config.toml
arch = "efficientnet"
crop_scale_min = 0.2
color_jitter = 0.4
depths = [3, 6, 6]
lr = 0.0036
beta2 = 0.98
steps = 7300
final_lr_fraction = 0.05
warmup_steps = 730
Rows from block 2 of a small self-supervised image encoder, named by matrix and row number. Rows with one number belong to one channel. Each number is 200 + 20 x the weight over its row's rms, rounded and kept within 0 to 999. All counts start at 0.
After each channel's rows are labels from the 100 images, of 14848, where the channel reaches its highest value: "place" is the part of the image that holds the peak. Only what is clearly more common there than usual is listed. The data: photos of plants, animals and fungi (iNaturalist). In brackets: how many of the 100, against the usual share in percent.
# convs0: expand pointwise conv (model.blocks.2.convs.0.weight, 192x32x1x1), inputs 0-31
# convs1: depthwise 3x3 conv (model.blocks.2.convs.1.weight, 192x1x3x3), a 3x3 kernel
# convs2: project pointwise conv (model.blocks.2.convs.2.weight, 32x192x1x1, transposed), outputs 0-31

convs0.148,188,235,217,229,211,213,199,216,210,208,196,232,211,198,214,189,235,163,232,209,210,226,168,210,196,218,224,212,194,214,211,169
convs1.148,209,198,223,166,194,209,219,207,236
convs2.148,186,246,181,200,216,201,198,216,204,185,182,187,214,220,150,245,203,194,170,223,211,200,196,202,186,192,195,233,199,214,199,227
place: centre (76 vs 14.1)

convs0.102,236,175,192,192,199,184,208,183,179,193,204,212,219,163,174,202,199,227,180,199,192,192,195,168,217,214,203,229,170,161,193,169
convs1.102,201,189,191,191,169,245,211,185,205
convs2.102,159,204,200,191,184,199,198,196,233,205,188,243,189,220,219,232,213,222,183,198,181,201,189,204,179,184,226,198,212,246,174,202
place: top right (32 vs 9.8)

convs0.71,204,223,231,195,184,204,193,220,209,192,228,243,186,214,189,228,173,212,175,178,224,195,189,205,185,189,178,231,219,179,187,233
convs1.71,214,176,192,202,194,250,209,192,208
convs2.71,205,190,222,175,205,204,224,184,200,223,177,165,158,199,171,178,186,204,210,220,222,210,219,177,196,166,194,161,192,195,184,208
place: centre (58 vs 14.1)

convs0.10,226,191,215,212,241,200,194,189,198,215,205,186,184,202,170,226,189,206,217,161,192,204,216,209,197,177,163,164,168,229,201,196
convs1.10,222,206,184,219,195,166,218,210,171
convs2.10,216,188,196,185,191,201,196,191,171,200,194,217,250,154,198,225,200,192,218,174,221,177,181,191,171,206,233,212,192,222,182,210
place: top left (35 vs 9.8)

convs0.37,246,189,191,192,196,213,213,195,167,222,177,195,181,168,207,184,208,216,202,219,220,181,191,176,179,199,201,217,203,180,164,160
convs1.37,201,178,197,180,236,234,199,215,204
convs2.37,195,198,174,145,166,199,200,171,187,207,192,170,233,189,177,164,208,195,222,223,200,209,198,176,220,198,196,199,189,212,177,204
place: top left (42 vs 9.8); top centre (29 vs 11.7)

convs0.180,191,227,190,189,223,215,189,182,192,251,216,216,250,211,237,230,173,190,212,194,183,206,197,191,198,177,201,205,193,188,198,181
convs1.180,173,212,176,185,228,179,200,208,175
convs2.180,224,224,197,187,194,182,202,183,186,231,193,204,243,217,219,208,189,196,158,192,204,204,236,195,170,178,192,187,178,161,199,214
place: middle left (31 vs 11.7)

convs0.63,213,214,216,246,193,203,223,187,199,185,227,216,199,199,193,204,224,182,141,197,189,165,165,195,203,213,182,221,201,194,202,204
convs1.63,212,208,206,205,229,227,232,227,204
convs2.63,184,207,157,225,200,166,182,216,228,197,229,244,190,218,203,218,199,239,178,190,201,193,199,220,187,217,204,219,213,198,222,196
place: top left (26 vs 9.8)

convs0.98,209,208,232,206,221,216,198,185,136,193,193,198,162,203,199,207,189,169,213,200,173,187,196,195,205,212,212,171,179,222,190,225
convs1.98,201,197,207,154,172,206,187,189,219
convs2.98,226,210,191,182,206,165,178,224,213,211,212,239,235,180,173,201,189,233,220,186,225,208,225,202,208,186,193,202,176,173,187,205
place: top right (36 vs 9.8); middle right (34 vs 11.7)

convs0.155,195,189,234,203,210,213,216,195,195,221,203,217,226,204,206,195,211,174,242,238,224,228,175,204,174,201,224,232,172,211,184,203
convs1.155,179,172,215,196,193,228,195,177,227
convs2.155,238,188,204,202,212,208,179,206,205,216,206,172,235,194,165,245,179,212,224,221,225,178,218,213,200,197,193,168,190,224,213,195
place: top left (30 vs 9.8)

convs0.100,236,198,219,209,221,219,201,196,148,170,208,211,158,177,225,215,233,183,187,226,204,181,194,215,202,190,211,190,195,202,208,201
convs1.100,171,193,197,178,233,204,169,206,189
convs2.100,204,153,208,203,177,193,221,186,186,220,176,185,201,184,205,217,201,241,187,182,194,182,206,207,255,210,206,201,222,219,182,214
place: top left (58 vs 9.8)

convs0.97,222,191,214,212,203,225,241,196,208,189,234,186,189,194,217,204,202,165,238,179,210,199,218,230,218,174,205,195,192,189,178,163
convs1.97,199,182,209,200,238,160,199,188,208
convs2.97,178,209,216,168,228,164,155,196,189,184,202,220,193,227,190,190,198,185,193,200,162,240,180,188,186,211,199,210,214,195,213,181
place: centre (55 vs 14.1)

convs0.131,208,190,179,227,211,196,232,208,220,164,184,207,134,211,212,185,186,195,202,191,195,181,189,209,172,218,206,214,186,209,213,172
convs1.131,206,207,202,181,211,214,176,175,160
convs2.131,171,222,191,202,201,176,204,217,200,174,204,201,203,149,187,189,216,187,251,167,198,178,203,195,201,197,196,226,197,218,216,232
place: centre (85 vs 14.1)

convs0.27,177,198,172,227,233,212,194,214,204,194,209,241,234,183,231,192,152,202,192,193,194,209,202,186,211,202,180,210,215,175,220,180
convs1.27,222,216,196,198,222,223,167,177,185
convs2.27,207,200,233,191,197,198,207,183,177,212,162,179,199,173,177,212,197,168,217,239,206,220,224,190,191,172,224,201,180,175,227,209
place: centre (84 vs 14.1)

convs0.105,230,198,219,214,210,204,221,184,187,222,211,192,211,173,171,207,191,210,184,235,195,172,196,142,176,203,221,211,204,185,210,224
convs1.105,206,214,200,238,171,174,212,188,213
convs2.105,177,173,205,234,204,219,189,232,211,183,189,211,164,255,211,209,183,219,189,170,185,202,211,205,197,200,211,185,222,188,218,180
place: top left (48 vs 9.8)