config.toml
dataset = "photos of plants, animals and fungi (iNaturalist)"
image_size = 32
arch = "efficientnet"
weight_standardization = false
kernel_size = 3
projector_out = 512
init = "xavier_uniform"
eps = 1e-10
Rows from block 2 of a small self-supervised image encoder, named by matrix and row number. Rows with one number belong to one channel. Each number is 128 + 32 x the weight over its row's rms, rounded and kept within 0 to 255. All counts start at 0.
After each channel's rows are labels from the 100 images, of 14848, where the channel reaches its highest value: "responds to" is what is common among them; "patch colour" is the nearest of a few named colours to the mean colour under the peak. Only what is clearly more common there than usual is listed. The data: photos of plants, animals and fungi (iNaturalist). In brackets: how many of the 100.
# convs0: expand pointwise conv (model.blocks.2.convs.0.weight, 192x32x1x1), inputs 0-31
# convs1: depthwise 3x3 conv (model.blocks.2.convs.1.weight, 192x1x3x3), a 3x3 kernel
# convs2: project pointwise conv (model.blocks.2.convs.2.weight, 32x192x1x1, transposed), outputs 0-31

convs0.69 [107 157 193 187 198 123 108 144 130  98 132 134 108  90 116 122 159  66 108 178 114  87 110 150 161 110 103 129 165 118 143  95]
convs1.69 [115 117 131 163 110  79 166  87  84]
convs2.69 [146 105 136  82 129 147 142  98  63 175 136  75 148 141 113 137 184  71 187 112 151 113 171  88 133  74 117 120 119 131 107 116]
responds to: phylum Chordata (96); class Aves (95); order Accipitriformes (25)
patch colour: black (27)

convs0.21 [164 130 146 128 102 186 150  77  60 129 136 111  86 104 119 164 150 150 156 164 118 105 131 106 115  97 136 108 140  33 108 123]
convs1.21 [ 79 114 132  81 180 152 112 157 126]
convs2.21 [122 118  94  79 104 135 135 112 106 149 145 125 167  75  35 102 162 105 163 129 137 135 146  99 165 116 104 149 109 139  65 174]
responds to: phylum Chordata (94); class Aves (93); order Accipitriformes (42); family: Accipitridae (33)
patch colour: white (30)

convs0.182 [189 124 137 138 159 162 125  76  31 148 128 102  92 107 167 135 167  74 134 167 136 118 101 107 154 118 146 117  95 142 118 140]
convs1.182 [104 132 133 181 178  87 138 120  91]
convs2.182 [ 46  77 106 147 136 207 151  79 129 149 132 120 144 126 149 172 146 106 106 126  97  97  93  72 120 125 151 159 142 146 106 123]
responds to: class Aves (90); order Accipitriformes (34); family: Accipitridae (31)
patch colour: white (30)

convs0.80 [134 143 143 173 126 131 171  90  93 135 164 111 111  80 126 162 122 135 143  77 114  79 138 117 140 156 129 150 124  27  77 146]
convs1.80 [123 156 136 157 160  76 139  86  84]
convs2.80 [165 121 136 153 142 171 158 178 155 102 111 133 106 108 142 106 103 120 115 112 169  93 123 112 167 108 114 144  50 219 159 129]
responds to: class Aves (97); phylum Chordata (97); order Accipitriformes (50); family: Accipitridae (40)
patch colour: white (28)

convs0.169 [198 137 176  95 102 162 151 132 104 173 111  71 165 126 143 104 117 108 139 124 190 165 130 102  87 172 126 159 124 100  89 144]
convs1.169 [129  73 115  89 182 148 105 117 102]
convs2.169 [130 141 147 129 113 131 123  82  70 145  79 109 184 181 164 121  94  51 146 138 118 161 179 114 100 102 113 115  76 132 136 126]
responds to: class Aves (84)
patch colour: brown (51)

convs0.135 [128 155 168 151 129 100  81 142 112 126 101 148 157 116 153 176  50 175  96 170 138 104  99  60 111 148 100  99 105 103 143 150]
convs1.135 [121 116 145 127  85 117 161 204 130]
convs2.135 [120 177  85  88 159 104 121 148  88 112 121 118 166 157 196  98 158 115 180 159 107  90 103  71 152 162 121 106 172 130 145 124]
responds to: phylum Chordata (97); class Aves (96); order Accipitriformes (38); family: Accipitridae (32)
patch colour: white (35)

convs0.7 [114 108 154  83 108 154 171 110 166  93 133  99 174 137 142  95 111 179 107 197 119 136 157 150 203  98  95 127 114 169 133 144]
convs1.7 [ 76  78 126 119  82 128 119  90 146]
convs2.7 [123  36 118  85 119  84 116 150 163 101 123 109 105  88 150 118  99 188 104 151  96 164 104 129 126  82 133  69 102 131 124 124]
responds to: class Aves (99); phylum Chordata (99); order Accipitriformes (50); family: Accipitridae (37)
patch colour: white (27)

convs0.11 [149 114 125 134 131 128 140  67  74 177 134 112  81 133 145 134 135 111 148  64 178 128  37 146  85 110  93 124 118 134 125 154]
convs1.11 [124 185 185 106 135 132  93 103 113]
convs2.11 [110 148 172 107 179 115 142 144 170  99 122 146 151  77 107  94 100  95 156  83 157 126 120 170 158  98 204 106  99 124 146 174]
responds to: class Aves (98); phylum Chordata (98); order Accipitriformes (35); family: Accipitridae (29)
patch colour: grey (73)

convs0.0 [103 143 162 117 126 119 122 124  92 156 160 102 162  95  67 195 175 119 143 137 111 126 142  79 145  75  90 129 136 153  59 156]
convs1.0 [147 156 170 144 138 136 100  73  82]
convs2.0 [130 117  87 140  99 135 132 113  99 105 170 115 164 103 135 179 173 112 124 228 179 149 163 131 166 134 134 120 115  94  93  95]
responds to: class Aves (86)
patch colour: pink (27)

convs0.181 [120 120 141 115 151 122 143 137 118 173 101  72 179 130 148 101 108  51 127 126 179 166 181 107 125  60  99 122 106 171 123 146]
convs1.181 [123 139 103 151 159  64 116  76 121]
convs2.181 [168 111 127 143  91 174 143 108 123 146 127 165 122 186  96 148  90 123 103 156 143 160 171  97  59 125 119 136  61 155  76 122]
responds to: class Aves (99); phylum Chordata (99); order Accipitriformes (41); family: Accipitridae (37)
patch colour: black (33)

convs0.165 [174 170 166  98 136  80 177 156 154 131 124 105 122 165 132 132 109 166  98 113 175 176  92 151 120  57 143  88 142 141 170 137]
convs1.165 [133  63 140  96 171 157 145 157 124]
convs2.165 [106 129  81 184  75 135 143 143 136 138  98 136  67 145 172 119 112 139 104 170 147  67  73 113 133 144 114 150 109 108 194 108]
responds to: order Accipitriformes (26)
patch colour: black (39)

convs0.138 [206  70 168 155 144 168 180 116 147 137 123 118 123 141 137 116 119  85 149 114 112 157 116  98 169  63 164 107  95 169 145 137]
convs1.138 [155 180 120 132 148 197 147 136 131]
convs2.138 [ 78 127 165 131 137 154 176 131 175 101 173 113  68 112 122  72 154  90 113 106 149 145 117 152 170 204 120 124 164 129 114 124]
responds to: class Aves (90); order Accipitriformes (34); family: Accipitridae (27)
patch colour: black (41)

convs0.6 [155 173 120  58 134 123 110 124 139 118 118 157 118 177  88 108 133 136 168 118 157 122 132 149  78 121  41 101  93 175  97 103]
convs1.6 [135 133  66 154 129  79 102  90 139]
convs2.6 [167 196 125  45 150  74 138  92 108 116 144 111 148 135 121  93 167 123 128 171 144 179 131 117 138 137 147 115 179  95  95 115]
responds to: class Aves (100); phylum Chordata (100); order Accipitriformes (41); family: Accipitridae (30)
patch colour: white (28)

convs0.18 [ 95 100 181 127 131 198  83 106 113 155 140  55 110 132 161 154  88 113 107 135 111 139 114  86 130  97  91 105  85 164 163 146]
convs1.18 [120 111 117 136 108 182 116 134  55]
convs2.18 [126 124 137 188 164 187  80 164 100 124  70 122 132 132 172 140 118 107  74 128 117 155 192 117 122 159 133  91 138  79 145 102]
responds to: class Aves (99); phylum Chordata (99); order Accipitriformes (43); family: Accipitridae (36)
patch colour: white (27)

convs0.170 [109 126 121  84 134 117 145 134 152  79 156  62 112 190 117  76 151 124  80 127 131 162 127 141 140 142  63 178 138 179 119 161]
convs1.170 [182 153  87 112  95 116 144  89 154]
convs2.170 [145  86 127 138 117 121 131  26 116  96 137 144 122 175 119 153 109 128 107 148 141 108 159 169 159 167 146 107 149  98  59  84]
responds to: class Aves (99); phylum Chordata (99); order Accipitriformes (35); family: Accipitridae (26)
patch colour: white (26)

convs0.143 [146 109 136 169  97 185 155  91  97  84  94 129 150 162 147 170  66 103 135 189 158 113 170 134 155 114 113 127 101 155 131 178]
convs1.143 [ 84  97 140 100 100 138 119 166 183]
convs2.143 [ 85 139 127 129  72 166 128  96 111  59  94 165 134 110 147 109  95 140 128 184 134  93 156 150 177 141 145 195 117  83 122 135]
responds to: class Aves (96); phylum Chordata (96); order Accipitriformes (46); family: Accipitridae (38)
patch colour: white (35); pink (29)

convs0.142 [143  88 125 121 164 135 130 161 110 187 146 112 127  35 121 138  94 132 119 143 110  85 167  58 144 112 101 167 109 123 152  91]
convs1.142 [133 108 129 111  94  80 151 175 176]
convs2.142 [105 102  88 115 127 134 121 109 144  57  87 132 156 146 164 108 149 117 170  70 140 136  64 157 209 162 123  99 139 129 123 120]
responds to: class Aves (100); phylum Chordata (100); order Accipitriformes (45); family: Accipitridae (41)
patch colour: white (28)

convs0.187 [175 167 103 101  63 144 142  98 147 133 131 162 113 168  89 181  82 172 124  84 106 159 101 132 109 151  94 156 100 112 100  89]
convs1.187 [150 167 113 169 135  93  94  87  94]
convs2.187 [ 86 159  99 131 100  85 109 112 182  87 158 102 156 139 146  71 132 128 159 105 161 115 132 140 188 161 144 184 191 124 112 137]
responds to: phylum Chordata (95); class Aves (94); order Accipitriformes (30)
patch colour: white (37)