From a checkpoint of a small self-supervised image encoder: arch efficientnet, 48.0 epochs.
Rows from block 2 of a small self-supervised image encoder, named by matrix and row number. Rows with one number belong to one channel. Each number is 500 + 25 x the weight over its row's rms, rounded and kept within 0 to 999. All counts start at 0. Numbers have three digits each.
After each channel's rows are labels from the 100 images, of 14848, where the channel reaches its highest value: "responds to" is what is common among them. Only what is clearly more common there than usual is listed. The data: photos of plants, animals and fungi (iNaturalist).
# convs0: expand pointwise conv (model.blocks.2.convs.0.weight, 192x32x1x1), inputs 0-31
# convs1: depthwise 3x3 conv (model.blocks.2.convs.1.weight, 192x1x3x3), a 3x3 kernel
# convs2: project pointwise conv (model.blocks.2.convs.2.weight, 32x192x1x1, transposed), outputs 0-31

convs0.66:504538554526514499496529521434511500486499505480510497461534498500447519536508500515514492513479
convs1.66:464512483501525526533487536
convs2.66:512501493498468477502489502516531503498502473519545469565476491469557487538491485520517474503523
responds to: phylum Chordata; class Aves; order Accipitriformes; family: Accipitridae

convs0.107:494518515517467452527492511460517494499498510546445520465480503453475508509503544493521488499506
convs1.107:474485512512497557475484517
convs2.107:501531509481498503497472500539493494544487476523451489481493517545538536473483513469481450496511
responds to: phylum Chordata; class Aves; order Accipitriformes; family: Accipitridae

convs0.128:535495519478517506511484495499462469482498522468523486493490523446476512460519551469495527477532
convs1.128:491501527496496470526547468
convs2.128:473493482509523482513451517533508484518550455544518482485509492527480462506484528539516506494519
responds to: phylum Chordata; class Aves; order Accipitriformes; family: Accipitridae

convs0.12:518530511502482484468472466535474501477461483484520536488552505526514509493541486519548479500491
convs1.12:515479511491459501498547471
convs2.12:509506522464512525482520496491540527465523481450485495470480503518496531473523510485523435481493
responds to: class Aves; order Accipitriformes

convs0.5:482456506524546511482493455509513505533468489507456499499543520491499455541473486492520502523510
convs1.5:506461452510536519494499504
convs2.5:528468500525517513506507486463465527494504493468514516508480508514490524546517464540441540499490
responds to: class Aves

convs0.14:484530521479492519465528502549499485445535503481507500465514498483478494443546501512514489501486
convs1.14:460497482512504489541529530
convs2.14:491501485514517512491528433534497471503519484529484474515515535511512502454495462518541474497531
responds to: phylum Chordata; class Aves; order Accipitriformes; family: Accipitridae

convs0.136:497543488487454485501485501519505497511508499560458510496465462461536524499470520463480507506505
convs1.136:484522489506535482500444503
convs2.136:471534494501488484478487519544531505533474517477513509502479521530501530443523534501527462478477
responds to: class Aves; phylum Chordata; order Accipitriformes; family: Accipitridae

convs0.56:472532492489510481503545550504526449527535471511538476484478523507508508519501515490539508492467
convs1.56:468491517505519523476470457
convs2.56:535508475520484483494483502519500477558511504565545513502461525499473502509487483480511547502501
responds to: phylum Chordata; class Aves; order Accipitriformes; family: Accipitridae

convs0.9:523529541520474506514522532455490502533491530477499572483522476524506514521511512491468510504492
convs1.9:517539526508466511542494496
convs2.9:496440498462483532531492496478524511480501480513503470556509483522525467537489522471468499492496
responds to: phylum Chordata; class Aves; order Accipitriformes; family: Accipitridae

convs0.79:514531530487509555522531469504487489481530495489532457486496478455503488448503526500511522473498
convs1.79:474533501457501477529519485
convs2.79:495526502493468465508491500516543498514523496525515530495493512496509483428488488555516500453525
responds to: phylum Chordata; class Aves

convs0.13:513538554512504501523486481494518438516502520514504517524498479473527509469488514514524480447532
convs1.13:501514503493427504508500501
convs2.13:520496483513490495467487526491488531501535477513514501517478499531435511486473474478470512541446
responds to: phylum Chordata; class Aves

convs0.25:497461577490525505510487515499493480480506512476500484529472506507483532508537521477534486457470
convs1.25:499494502478445469511485472
convs2.25:490518470495417512494461500491518482517506515491487519457553531489510481507487495511476490489528
responds to: class Aves; phylum Chordata; order Accipitriformes; family: Accipitridae

convs0.178:468494451476437518476505495529539462517473499475529506503500517519491525497506531500455493512512
convs1.178:517501516487471526483451526
convs2.178:481473489486491550532471459506493498506485514524486482479486507491532485544496469485460542470538
responds to: class Aves; phylum Chordata; order Accipitriformes; family: Accipitridae

convs0.173:462535493546510507494529512522536517475518466483489525508505466456493528475471497493522458526483
convs1.173:533552511483481483475499513
convs2.173:466467503518489479514472490515496501509446527492489479510545497536499475478522515503435513536483
responds to: phylum Chordata; class Aves; order Accipitriformes

convs0.39:475539451495491502512521529507467463532544541518507478517504535468512527499523495515509467522506
convs1.39:502497531457457483514487483
convs2.39:504504495481552483514513521499485486508452511458514481459533547494496479493493502492527507545546
responds to: phylum Chordata; class Aves

convs0.111:510493521492543496507494509490512463512465508453477524514483446528533515470512515513519467453483
convs1.111:539535542494500518497525489
convs2.111:501496476487464519536516461500510498442519483512506489498527493487501440452540475517505526492503
responds to: class Aves; phylum Chordata; order Accipitriformes; family: Accipitridae

convs0.146:524520497490462487543518516487517513530505503490508510467523527461474476481487474503419502511498
convs1.146:456503518537482503525483473
convs2.146:541511518479541494496531508515469533461484488486508513523514552522522529511546487496507463470500
responds to: order Accipitriformes

convs0.125:524521548495480521545490490468498446503487520532522483492497468519491503470494511519520497441521
convs1.125:497502495485461472523545523
convs2.125:511428484533513484491504514506469517512498472513502490531478516514434510490486499485492534537475
responds to: phylum Chordata; class Aves

convs0.166:468520463533493536460542544487499513506517535511502496469506503494512509526505491523500443533478
convs1.166:497505502466473466523532531
convs2.166:537463463506509536492519512472504497515497537510501483519500513482475552494567510490503465497470
responds to: phylum Chordata; class Aves

convs0.101:535535481538497472515483520531527505489511450496497517485461472513483509541525490537510479491458
convs1.101:477474516476469545503520514
convs2.101:516470528529493514506521522499474524470497465513491564517489522506484492457462460530491518479521
responds to: phylum Chordata; class Aves; order Accipitriformes

convs0.59:485469516516506543493546519529487456492493532518519466523485518509540499473489518502508448528481
convs1.59:496499472467520471468537493
convs2.59:475515477519479525489509473506439527508452502544494479520490489504492522495472491525505475495560
responds to: phylum Chordata; class Aves; order Accipitriformes; family: Accipitridae

convs0.17:472525494484493526448518477538512502470531493458501509486513500519449496463548508487518470516502
convs1.17:531537507503528510487535531
convs2.17:501499534451467507464561493506470510485504506469494486496535494547492490480482520473475500531472
responds to: class Aves; phylum Chordata; order Accipitriformes; family: Accipitridae

convs0.76:518489570463485467523528511479477487482540501492466476508487515505489517469481535468505491468502
convs1.76:511503495531437501517515503
convs2.76:515515443521488485514502477551495467506511501486524484557469448502507499472528488517506496522485
responds to: phylum Chordata; class Aves; order Accipitriformes; family: Accipitridae