Rows from block 7 of a small self-supervised image encoder, named by matrix and row number. Rows with one number belong to one channel. Each number is 128 + 24 x the weight over its row's rms, rounded and kept within 0 to 255. All counts start at 0.
After each channel's rows are labels from the 100 images, of 14848, where the channel reaches its highest value: "top examples" is what is common among them. Only what is clearly more common there than usual is listed. The data: photos of plants, animals and fungi (iNaturalist).
# convs0: expand pointwise conv (model.blocks.7.convs.0.weight, 336x56x1x1), inputs 0-55
# convs1: depthwise 3x3 conv (model.blocks.7.convs.1.weight, 336x1x3x3), a 3x3 kernel
# convs2: project pointwise conv (model.blocks.7.convs.2.weight, 56x336x1x1, transposed), outputs 0-55

convs0.277 [157 147 107 101 116 134 104 172 145 102 132  93 130 136 179 119 137 141 137 160 148 129 141 137 137 135 128 145 140 117 126 113 153 122 176 143 124 147 137 112 209 120 135 110 123 146 102 170 142 119 160 123 180 149 159 111]
convs1.277 [125 173 156  90 130 132 113 122 103]
convs2.277 [146 131 113 129 108 106 143 101 116 170  50 152 142 104 147 157 178 144 111 160 149 138 117 117 191 146 147 138 125 116 101 136 151 109 140 114 116  94 135 109 115 155 148 103 113 140 127 131 161 116 146 139 131 112  93 113]
top examples: phylum Chordata; class Aves; order Accipitriformes; family: Accipitridae

convs0.151 [138 100 107 159 186 113 138 135 116 133  75 157 124 107 126 183 133 120 119 150 112 171  66 117 168 120 135 143 108 124 113 167 106 137 164 120 147  90 147 123 129 136 110 100 106 146 147 108 138 138 136 110 137 109 132 129]
convs1.151 [146 143 145  94  97 121  84 117 140]
convs2.151 [159 131 144 100 133 129  96 124  81 133 144 135 153 166 161 120  77 135 153 128 104  97 110 114 152 142 143 124 102 127 116 131 147  93 109 133  85 130 148 164 109 153 166 172 133 136  77 140 145 154 112 173 113 139 129 128]
top examples: order Anseriformes; family: Anatidae

convs0.212 [103 149 148 130 162 113 104  50 104 157 166 160 147  95 162 119 162 164 111  86 107 140 129 108 139 136 114 129 131 110  82 145 108 119 145 123 155  99 138 117 116 112 125 157 126 130 126 121 111 155  90 123 127 152 122 153]
convs1.212 [133 103 138 160  86 138 153  98 123]
convs2.212 [166 121 138 135 162 142 142 145 165 109 110 148 121  99 117 162 163  94 113  95 178 150 159 135 143 136 166 105  93 113 144 126 117 124 141 132 140 103 143 120 145 106 157 100 121  77 168 111 138 123 165  83 121 121 126 152]
top examples: class Aves

convs0.88 [129 143 160 130 125 171 110 162 127  91 125 146  59 141 122 144 122 150 134 155 126 119 143 144 106 109 119 102 156 105 146 125 110 155 117 125 157 147 160 112 175 117 108  99 121  91 140 120  72  91 149 146 107 125 126  97]
convs1.88 [ 93 146 134  89 152 150 100 121 143]
convs2.88 [197 143 130  98 178 130 121 148 142 147  93 177 138 114 130 134 109 122 130 103 149 149  85 131 135 126 114 116 164 149 169  94 149 171 131 123 123 113 131 135 157 118 142 126 120 118 134  83 100 113 127 115 120 129 123 183]
top examples: phylum Chordata; class Aves; order Charadriiformes; family: Laridae

convs0.123 [165 128 115 140  81 148 134 150 109 106 140  97 138 143  77 154 140 113 155 100 121  85 177 124 108 121 113 145 137 148 143 134 127 121  99 120 142 163 117  91 112 142 112 160 163 136 146 166 132 168  77 136 154 129 135 109]
convs1.123 [109 104 102 112 112 105 108  91 100]
convs2.123 [127 160 124 141 100 134 135 118 105 148 174  88 170 141 117 141 124 148 171 103 105 161 137 141 104  89 110 117 161 130 165 104 104 145 113 120 149 104  84 124 156 161 116 146 134 150 129 137  96 107 114 127 153  92 121  82]
top examples: class Aves; phylum Chordata; order Accipitriformes; family: Accipitridae

convs0.58 [117  96 137 130 107 160 158 166 157 135  88 137  98 108 113 144 118  91 155 143 104  92  91 127 140 147 135 160 106 152 144 155 118 195 118 147 153 122 153  84 120 114 141 117 127 132 138 143 142 135 139  75 120 149 107 147]
convs1.58 [125 115 107 104 105  88  98 106 106]
convs2.58 [107 112 156 107 112 194 121 139 101 131 194 134 100 151 135 146 123 161 161 131 130 107 168 109 111 116 114 123 153 113 151 125 119 156 101 104 179 126 157 107 153 130  95 151 126 136 152 143  90 127 145 110 150 141 136 117]
top examples: class Aves

convs0.177 [116 148 145  80 108 170 119 156 149 111 118 119 148 106 122 172 113  62 111 133 170 121 156 126 137 121 121 131 127 109 130 137 151  90 135 137 104 170 111 103 114 133 156 112 134 121 114 147 135 140 192 146 151  96 155 126]
convs1.177 [145 150 130 151 136 148 170 158 156]
convs2.177 [164  87 166 160 118 195 106 130 136 122 143  87 100 143 153  98  86  84 148 175 129  94 135 131 150 131 129 127 133 159 138 111 120  87  98 129 115 140 154 130 105 152 111 133 116 123 106 134 152 128 130 132 133 111 112  96]
top examples: class Aves; order Accipitriformes; family: Accipitridae

convs0.107 [154 149 101 129  87  99 117 102 114 111 170 132 189 115 128 120 151 173 142 123 127 108 157 130 118 141 129 140 136 138 112 161 135 130  97  87 134 166 108 130  97 133 105 139 132 141  99 166 115 175  73 123 128 147 129 106]
convs1.107 [106 135 131 136 159 141  84 127  89]
convs2.107 [138 172 115 124 106 147 130 156 114 134 163  85 136 129  99 139 141 134 160 106 112 162 145 133  96 134 128 118 138 156 154 108  96 121 111 104 159  96  87 146 165 133 133 143 124 160 149 128  94 112 135  95 195 100 115 106]
top examples: class Aves

convs0.154 [162 101 119 175 178 109 139 137 128 130  90 157 113 116 131 176 138 124 127 156  99 172  55 118 151 131 132 160 117 122 117 146  92 128 145 122 138 108 153 108 126 142 116  78 108 120 144 110 134 148 124 108 151 112 133 136]
convs1.154 [146 174 161  99 120 142 107 125 122]
convs2.154 [145 117 178 113 129 154 114 130  93 139 121  91 164 158 153 125  77 121 145 156 113  80 100 117 133 154 151 136 121 133 136 138 167 106 128 118 106 155 143 131 131 116 150 147 115 128  72 166 101 132 121 157  95 138  83 123]
top examples: order Anseriformes; family: Anatidae

convs0.55 [ 98  71 149 162 139 146 116 108 133 139 140 109 118 128 116 117 160 161 125 142  80  85  93  98 153 155 108 160  88 113  99 133  99 182 132 160 120 130 161  98 102 141 119 120 119 114 129 117 155 130 128  99 122 117 117 146]
convs1.55 [ 89 119 120  86 128  98 115 153 121]
convs2.55 [102 157 120  94 145 136 105 125 107 101 177 121 131 162 175 107 115 160 141 142 126 141 170 122 110 117 147  79 131 123 145 107 136 121  86 117 108 132 127 162 124 148 146 165 139  89  94 149 107  93 111 140 153 118  84 132]
top examples: order Anseriformes; family: Anatidae